python train.py --arch="vit" --model="image classifier" --dataset="stained colorectal tissue patches (NCT-CRC-HE-100K)" --train_examples=90422 --image_size=24 --crop_scale_min=0.7 --horizontal_flip=true --translate=0.06 --targets=["tissue"] --num_classes=9 --norm="layernorm" --norm_position="pre" --hidden_act="swiglu" --mlp_ratio=2.67 --head_dim=32 --fused_qkv=false --bias="all" --qk_norm=false --parallel_block=false --inner_norm=false --patch_size=[2, 2] --layers=8 --width=256 --positions="learned" --pooling="mean" --label_smoothing=0.1 --loss="cross_entropy" --head_dropout=0.1 --init="lecun_normal" --residual_init="zero_last" --optimizer="adamw" --learning_rate=0.0019 --beta1=0.95 --beta2=0.98 --eps=1e-08 --max_grad_norm=1.0 --ema_decay=0.999 --max_steps=13000 --batch_size=192 --epochs=27.6 --lr_schedule="cosine" --final_lr_fraction=0 --warmup_steps=650 --weight_decay=0.1
Rows from block 2 of a small image classifier, named by matrix and row number. Rows with one number belong to one neuron. Each number is 128 + 24 x the weight over its row's rms, rounded and kept within 0 to 255. All counts start at 0. Numbers have three digits each.
After each neuron's rows are labels from the 100 images, of 14976, where the neuron reaches its largest size: "colour at peak" is the nearest of a few named colours to the mean colour under the peak. Only what is clearly more common there than usual is listed. The data: stained colorectal tissue patches (NCT-CRC-HE-100K).
# gate: MLP gate (model.blocks.2.mlp.gate.weight, 672x256), inputs 0-127
# fc1: MLP up (model.blocks.2.mlp.fc1.weight, 672x256), inputs 0-127
# fc2: MLP down (model.blocks.2.mlp.fc2.weight, 256x672, transposed), outputs 0-127

gate.109:150146084152094142101130090096154134133149162125101125146081164101100126148107147174124108112121150146138102117160123144081101091118113114163124134103112146129115145128106147128150127122149145096139125116113148106123107145150127108112094109154149114118145152133123119148134128149117127073087138132100141129127145179159119140147139118139137162180113173104081107129176151074123133131091
fc1.109:121161141151123159159127116105136145123134073146142106147141117176133092144108161102125149091124181121128100127128129118156174098087139113144099126108102108099104175128180135093191123098147147134141102103126115103155102115138154185123123146111119125121128128149116142137131118074150087133109138130152171154106115111142174110147105102117128095125168138122170144204145134119107109108122
fc2.109:135149154158148148146083137107130121111101172175161139126127132076121122136081141112117134119190157120140079136112168119153126153070112140145148132116144114075123124147153107097134071109156128157156153138130152157092099137136144137087149096117102117128158085138160131117125128081073156141114161122138187126116142111111134142139097141113126080138105132105147191147130098115104095112102
colour at peak: purple

gate.176:150147107166072094127145079132133162171129131126103120128099139137094121160123110138081094134145099114137138125158123109089078079151113123180142119078121124129137124123132154162152146130130129133118124121133141090137132154154108137144143136133122135140143181139086089133135100132145114093085093094128090124120133141147128102112158140180115184152152145110114092096147113085117110150100
fc1.176:122085111100140144123129155139148089094123149106111150129114162108156078135091160139158128090104153138138092104121145147144155145127075155094099127163112116150115115106114114099130086093131151103136144130105135141087100127106168090098117098143141107106159108120114130127101121157099163110143158162099157162111133117142145140143124098109100138129097133103087153135158132151098104096139
fc2.176:095138120093099120104128117117129137129149135111106167114140108160096178163090094134125101152122140157125140150146089103124124119125120138120130100139131137146165117132169131156127152116147150133096144113123159100157144091147111178121143100147167137122164156125113146147098166129137135150100133112146119152145131092128121095091141123129173118149115105160125097128161114077122135153091
colour at peak: brown; purple

gate.272:128108087130070110093156112121137139120126138131095109139103142126126148161092129138125082133123128139110136107135108108091086095142132092131154118099132185134140107166116131171112158136155133086109139128102160091123107169162160127101091104181121106159163157109130096099127121154143138080079134142112098121126122164135098152104147158170134171166101150135111120114157124118133119109111
fc1.272:093110110085066099128149114147115138096148153138129125115105124132119113147093137138170104146123119132141160082114090103119124122154135082117154133103151148165136099167082133123112174102142108101130120123126143089119120151113147125094107121180114119132134155096117084090143104153161130106117104148141100127154108144110067143091170169140119132146091140145116130106127088131127142100146
fc2.272:147110180146150130165104131176133103091125128165146144110122161082116086135108147106147152145154116109125112129117139108161139178090141099135150089128133106142152116164136105112107093128134101134165157148134134098080128127118156107097134135140126118100127111127125166125127162145104140149147182106145147142115135119124125165164104117139136108099067125132132188148084108160106143154135
colour at peak: purple

gate.276:154157098168084141095142094097164132142130153126122115166086174105102127152097146175111108099112158148135085123160132138088095090128108117154118134098123142134120142122119135127149126124145136095141120127116137113132104144160111112112088106145139106120128148139114113142127132158113131086096141121098141139108147180158123132146128122156132163187105180098085099118165142078124116142087
fc1.276:177099123141143081087184144146117124099114131078104118101144105103147146129120110132161104129107093110072124129142117123131108143110120125085142101156146164149142070128115109133069102131147163133119151165110148113128149156136136106148121128135112110128137124113126114158086132135147137094138116123131087160101133138105175124122113141131151158146119126111131114122120133178119105152137
fc2.276:120136105127128134098157134127151125128126140075108127108151120141116140106148131127146100108112107150118161139165101154095140116157117101109118140128102129205115129122112127134118155162113151120110089129125132112153178121135096122173110173091117113115138146147175138172151107163160101112143092128124106116130104130173139074157112113120120138126164126142130096120108153100156124147113
colour at peak: brown

gate.55:101157119136130111137114167119124127164142078147110143118145110153143115181097095094110151079134131116139135119168167147128152094140136148100109125158088122145137128109137136169131114161077146124088161121175139117159126106110120132141154117136124177156172139117089157155098151127132158118132158113108139121144155110119120133115130149164114135141136103150158107160097150129138110144132
fc1.55:127141098151129116125148149155135179140133113122164142147125138107167134168177120129145155073113112095078139111111162122132137105125146137092110149144113158141088098143073159143093118109098165097102198122146157108134098128116145107111127093164113121129108125115122116119100082176108175106149132137070099117114108129155152115116154138178112144163118159157155108120117141120126144095112
fc2.55:111132147112130064104107121110105156132129157163128109122114110144145119107119119127138107138154129159123127117150094148130105140122157136089131120179173134125103182123150097134153171107164118165129113126147144108098133121145117138086119124170127153155182137115123106127091117112110104146130128139155110164141147055082084121105110159128146110085131093112117105144107100130101129107128
colour at peak: pink

gate.367:157146097138099129130139107135132143148128126103111129151094165102095135147091150167098100124116152138152124135139100119091093078150088111160106127086090140120130113126120144134154145130146147120131116093121144111128118146141128143127093127161163133117141158136109113128137113137127132093073103125115118122105114165149124104102147131155146168170134176118096087117188149082147107156076
fc1.367:143097148109084067146114123164155157145111152149130098102087135098128115160119113092109110121088157129125128098171121127158096060141100096098137133141085130087141130107124161132121124125154144167129132128141150089106115140131106135102081126149132159149140139111087099133111114111108137134127123121124109160115136123133135106106159109159142118161102119164110126126163151106133112147119
fc2.367:166107120132112078113145093174157152143138136123139109167101149114072117139106146159110124156148117115110104088149124145121109098098115111163161148092147073128095139082129129154149128146138124141171126132153128095093098140119117142125142133134120098150121138114070074161153090140140115089094102078142110118123104146177147141104130090163119146127148137075120140112187116136118116126148
colour at peak: brown

gate.31:142150097145104131103125091095163130141137172119108115148091158105102117145106144183126110105116148144139090130167117131075102085126108111159125133104115154142114142134114155121159130117143156107142111124106154107135102151148129115095098112138147095115142150140125137136137128170112128094097131137089131136114158190165120133140137123154136159179117171110095107114162152076125128134075
fc1.31:160132160141128121155133111097152096133138143104130152132118129129126124095106196138119125143128120150128134160144122114145118154148113141165144149143116090143103173126179119100140103132130128163173135085111107160104179154130123149118128110096106101094101126146162111138147106123143122159088098112186167119084088140142149116132092130095147140116113163119107154122136141143118123156126
fc2.31:149150146168151125127143117117134105114077165140174141074146147126139107135163153111143140127143111127166151138099114172116101165097144115153163136128139140137115114139126143131144115160142113154129091122132111113128159107152100130163094129098102148117128084152159154171120112081148085153145130136184156109120095125131154110134093134130099125096169114126113178124098107095138115138109
colour at peak: pink

gate.355:155158086168104145097141093096162134141151159119103129160090163105108120149102138167112112102120159157135090122161139127085095096122117120152124129094118147149116136123111136129149117116137162105147129122110153112137110148150120115107090103134140101112133141133120112159130124155113133096103135136088130140108154185158130125143126124155128136192114180106093097112172148071121117123086
fc1.355:134136130163149090075132136090130122111113153172129135159134110162137122112135112111132167114142103118106124085119158108102146152087158105139161117151156144170101140153132135159118172151103112156094141129122148080138108123148136129117097129116082107131148113119115157140126121127135150138147119158096084128146101168102105163139103137159168083101135175144177146135097123146152116069101
fc2.355:116106139103099120091125128113150109142168098154116154145175095177172103134133094152141153125117171114105158100092143133125125094096136109112117119110152133137143165141115145151107140160084134121090144137180115112163107115127103156166133140132161115145127135110097134121178126135092094118129139121117110096132145163116103133101124100150113090152138172132150133150110105144121119106155
colour at peak: brown

gate.0:160121123141081077145128083156139177150106120147104105129088140086143108162126116101079128094104130090133115091153139160150107072150108159121127118108139118132112119096132172112136130105128102122133131132175149066114124177147149149132135110157109140162164169132053076127126107130109132103125115119135123131164165140135115100089170111183092150138118141105106100150122081115116100116123
fc1.0:115157107159150158099117148089122099111165132113137148136162135150103148102126142164168138172155132157105133156113106076108127160095148071160150141120134154136135136153125083167107146151163163151144126137082125140132126092125131124108120133098151102110132096104185180129123109158138132131087136144104134120062088129163133154162065158133148128135117125142150126113134165120124149145117
fc2.0:147149138146123129157092120153109150157121062138094064122148177099107180131176109114145126167141082134093106155139111097146143145140136091126152111105135136121152113153140128156102151115135108146145106123133135113121162142101167159102128154122166105123120159132141122105131133154098097126122147100127119147130158142138072144132136149146131116142078110080136079122118134107132152126093
colour at peak: pink

gate.122:163149087178110149093133104092164133145147173113110126159076176101100135143100140174128109105110146146132087113157128134090093090127117120153120131092122146136112145132119142125147129118146142104144122127111149122137103134150121118112086090141144104107129156134128117158133135152128124082101149140097136127117137186163134136143131128157127142177124180103097099126176147090121126120089
fc1.122:134104133140139136194145118100110105149105104095096050107060166112116135148122080114110102119121095118124123106110158137102148080150124151117114128153141151121141120120110138138090134152116126106119144105118145121120154142145146118172158140144134132087139150154129086149153128154144158080129132128141147115109146137161154069091156126151138163121116111125146116132165146145114138137158
fc2.122:121175108100105101136150113139129128133141097102107137067120116150102129153129099095123093175130152153121103113141114092133146128161090132134105106115129144160160116108120098118121126121170160100115121116104116124131124145115144126126151080126109113110133156116101050154131066123170120132108092116119153132109132096167153102138147142135138155106111087141106100120147145129129138129112
colour at peak: brown

gate.490:146152095150090139093148093117180151142135158122100121159099176096109123145100151169118115116121165146125093115156138133083103083120098116163121126091109149125111141125103138130160107126138140097141115127115136126122102148152117111112104106137145111122140153143120123149129119151116127087091146138093135131120154159172126151136127125167128173176113166105104088114171152075125123136087
fc1.490:164134136140100098101179140128130118121115159098067117129148160144116135131126104081124110129133118129110144079164142086126130120130106135114121089135114134111159109116116117127138097176131145144119149166119130094136119130126108098149149106103099125124129144093098100122122080125164156090126128107116098161118109136118171151104120118175150148107113120139146092131172129136134132147131
fc2.490:139162109139108149103128132089137135159141152112112123146128129142108170116154142124118134120114113136112131094189134138088151111133100083122119136146115106186099167104104131133105100177116175146121089120099156166121170113135069102142164145102098092140151128138179134142158117174160075100118112128090139126110100151160123125178106086119154139134099112147132116097177168111142123145122
colour at peak: brown

gate.231:141132079160090137106136108087152127131140176123114111162081167103116126144117123152114098096123149137129093108152142135086118103123106127144116128099113147135126148147098146120144127117129151096135135100118148110136101157145130112095110099173138110104146154145128117148129123161112142093106138138093143133116145173151112152133135127144129152178121187114099107119161139079125125120078
fc1.231:114117146114116095108143121164101128091130104114117116108133130136144131140155104130154114131123059103082149114125092091144115118137122095105166111143162145155129090175105113164087143147129113131121150122144162097128129141108168135156131145183127109147136113095116108112130129179141157121141106109121068114138123125118129128119138163160104148154106103125176123101116092141117172120157
fc2.231:115137089125117111099213123145121114101126120076076112119129108162130159108152127127151091128099104155079149130181088117122139098134152081112122117127114146123141124150127110135118151136150182114122103131104135140127139127131131135125114154098131102113114176147159106134138116178173090098114081141117105120125101125138143108171150146131138174110116117150115096119152135114137117101121
colour at peak: pink

gate.50:151146078152107154102142093100164129135158164129105125165094163109109130149106137174118100108113161154123094111154137140091098086122112110150122122110110138132115146129122135122151113115141151094137135128119157109130103138152134118096101096149139104115127152149132123153136128162119125084107142130092149138131145176164129131139132121145127157179126174100097102125172141069124117138082
fc1.50:135132119142167145106133134103137084146114120095114119134130112143103119100089115150146120131133143144095153124113143061140124127131154137087108122118136165173139095140129125169098135159118146141105099106121102108187152143132153144136133150132137100131150115140125168101104086155110112155122148158137072144101116147098149127124105114153134143136150148132144133103091163126156143084089
fc2.50:141131132138131124100158145089131101123117145122122182096125098137138132118109132165134132120096133111139172128106105144089115125109141137138121137140087156160120141121129132140128159178088118123117107133124106124164130129142120098143099127097146142152133108135143153130142119136133051133147131105119149127118087142139136079121126154097108122066193128163122145162085111118142071154165
colour at peak: pink

gate.317:152146083163099154111137094087167129138147160118112121152094173103098111153103134187128123102125158150130091121159122131080099100121115106158116125093117140138114140120120129115155125120139152110150129113111148115146114145142114118111082112148146113109139157143118125152132122155119132088096139134105145137117145185167118143142125126137126153177126168101088106125167143070112123131086
fc1.317:149109112166128094133111110090160103136176121130156127148095150128116207110123141123116130111123134095174171122156146159116097119076098118157173156116097117145102133144151138191130156142107160203111120098100160092148103114133139097112169146104128114193118107125126112140121105122116151123134115129126095128123095094130117125110109099162143070128112114147186125137095126072106134136114
fc2.317:149095113105130097094080140118129132124138117132130123152146162091133186150125118132150151121127144094115122107151152139160132082067134121139173124123147092111115157153095131158109113145124139129161156117162185133113130131115100126088113053165096111151088124095132104096102107120095138135106149114120130136111094151128130134103125126172157067155118177102173119169137093122099116137092
colour at peak: brown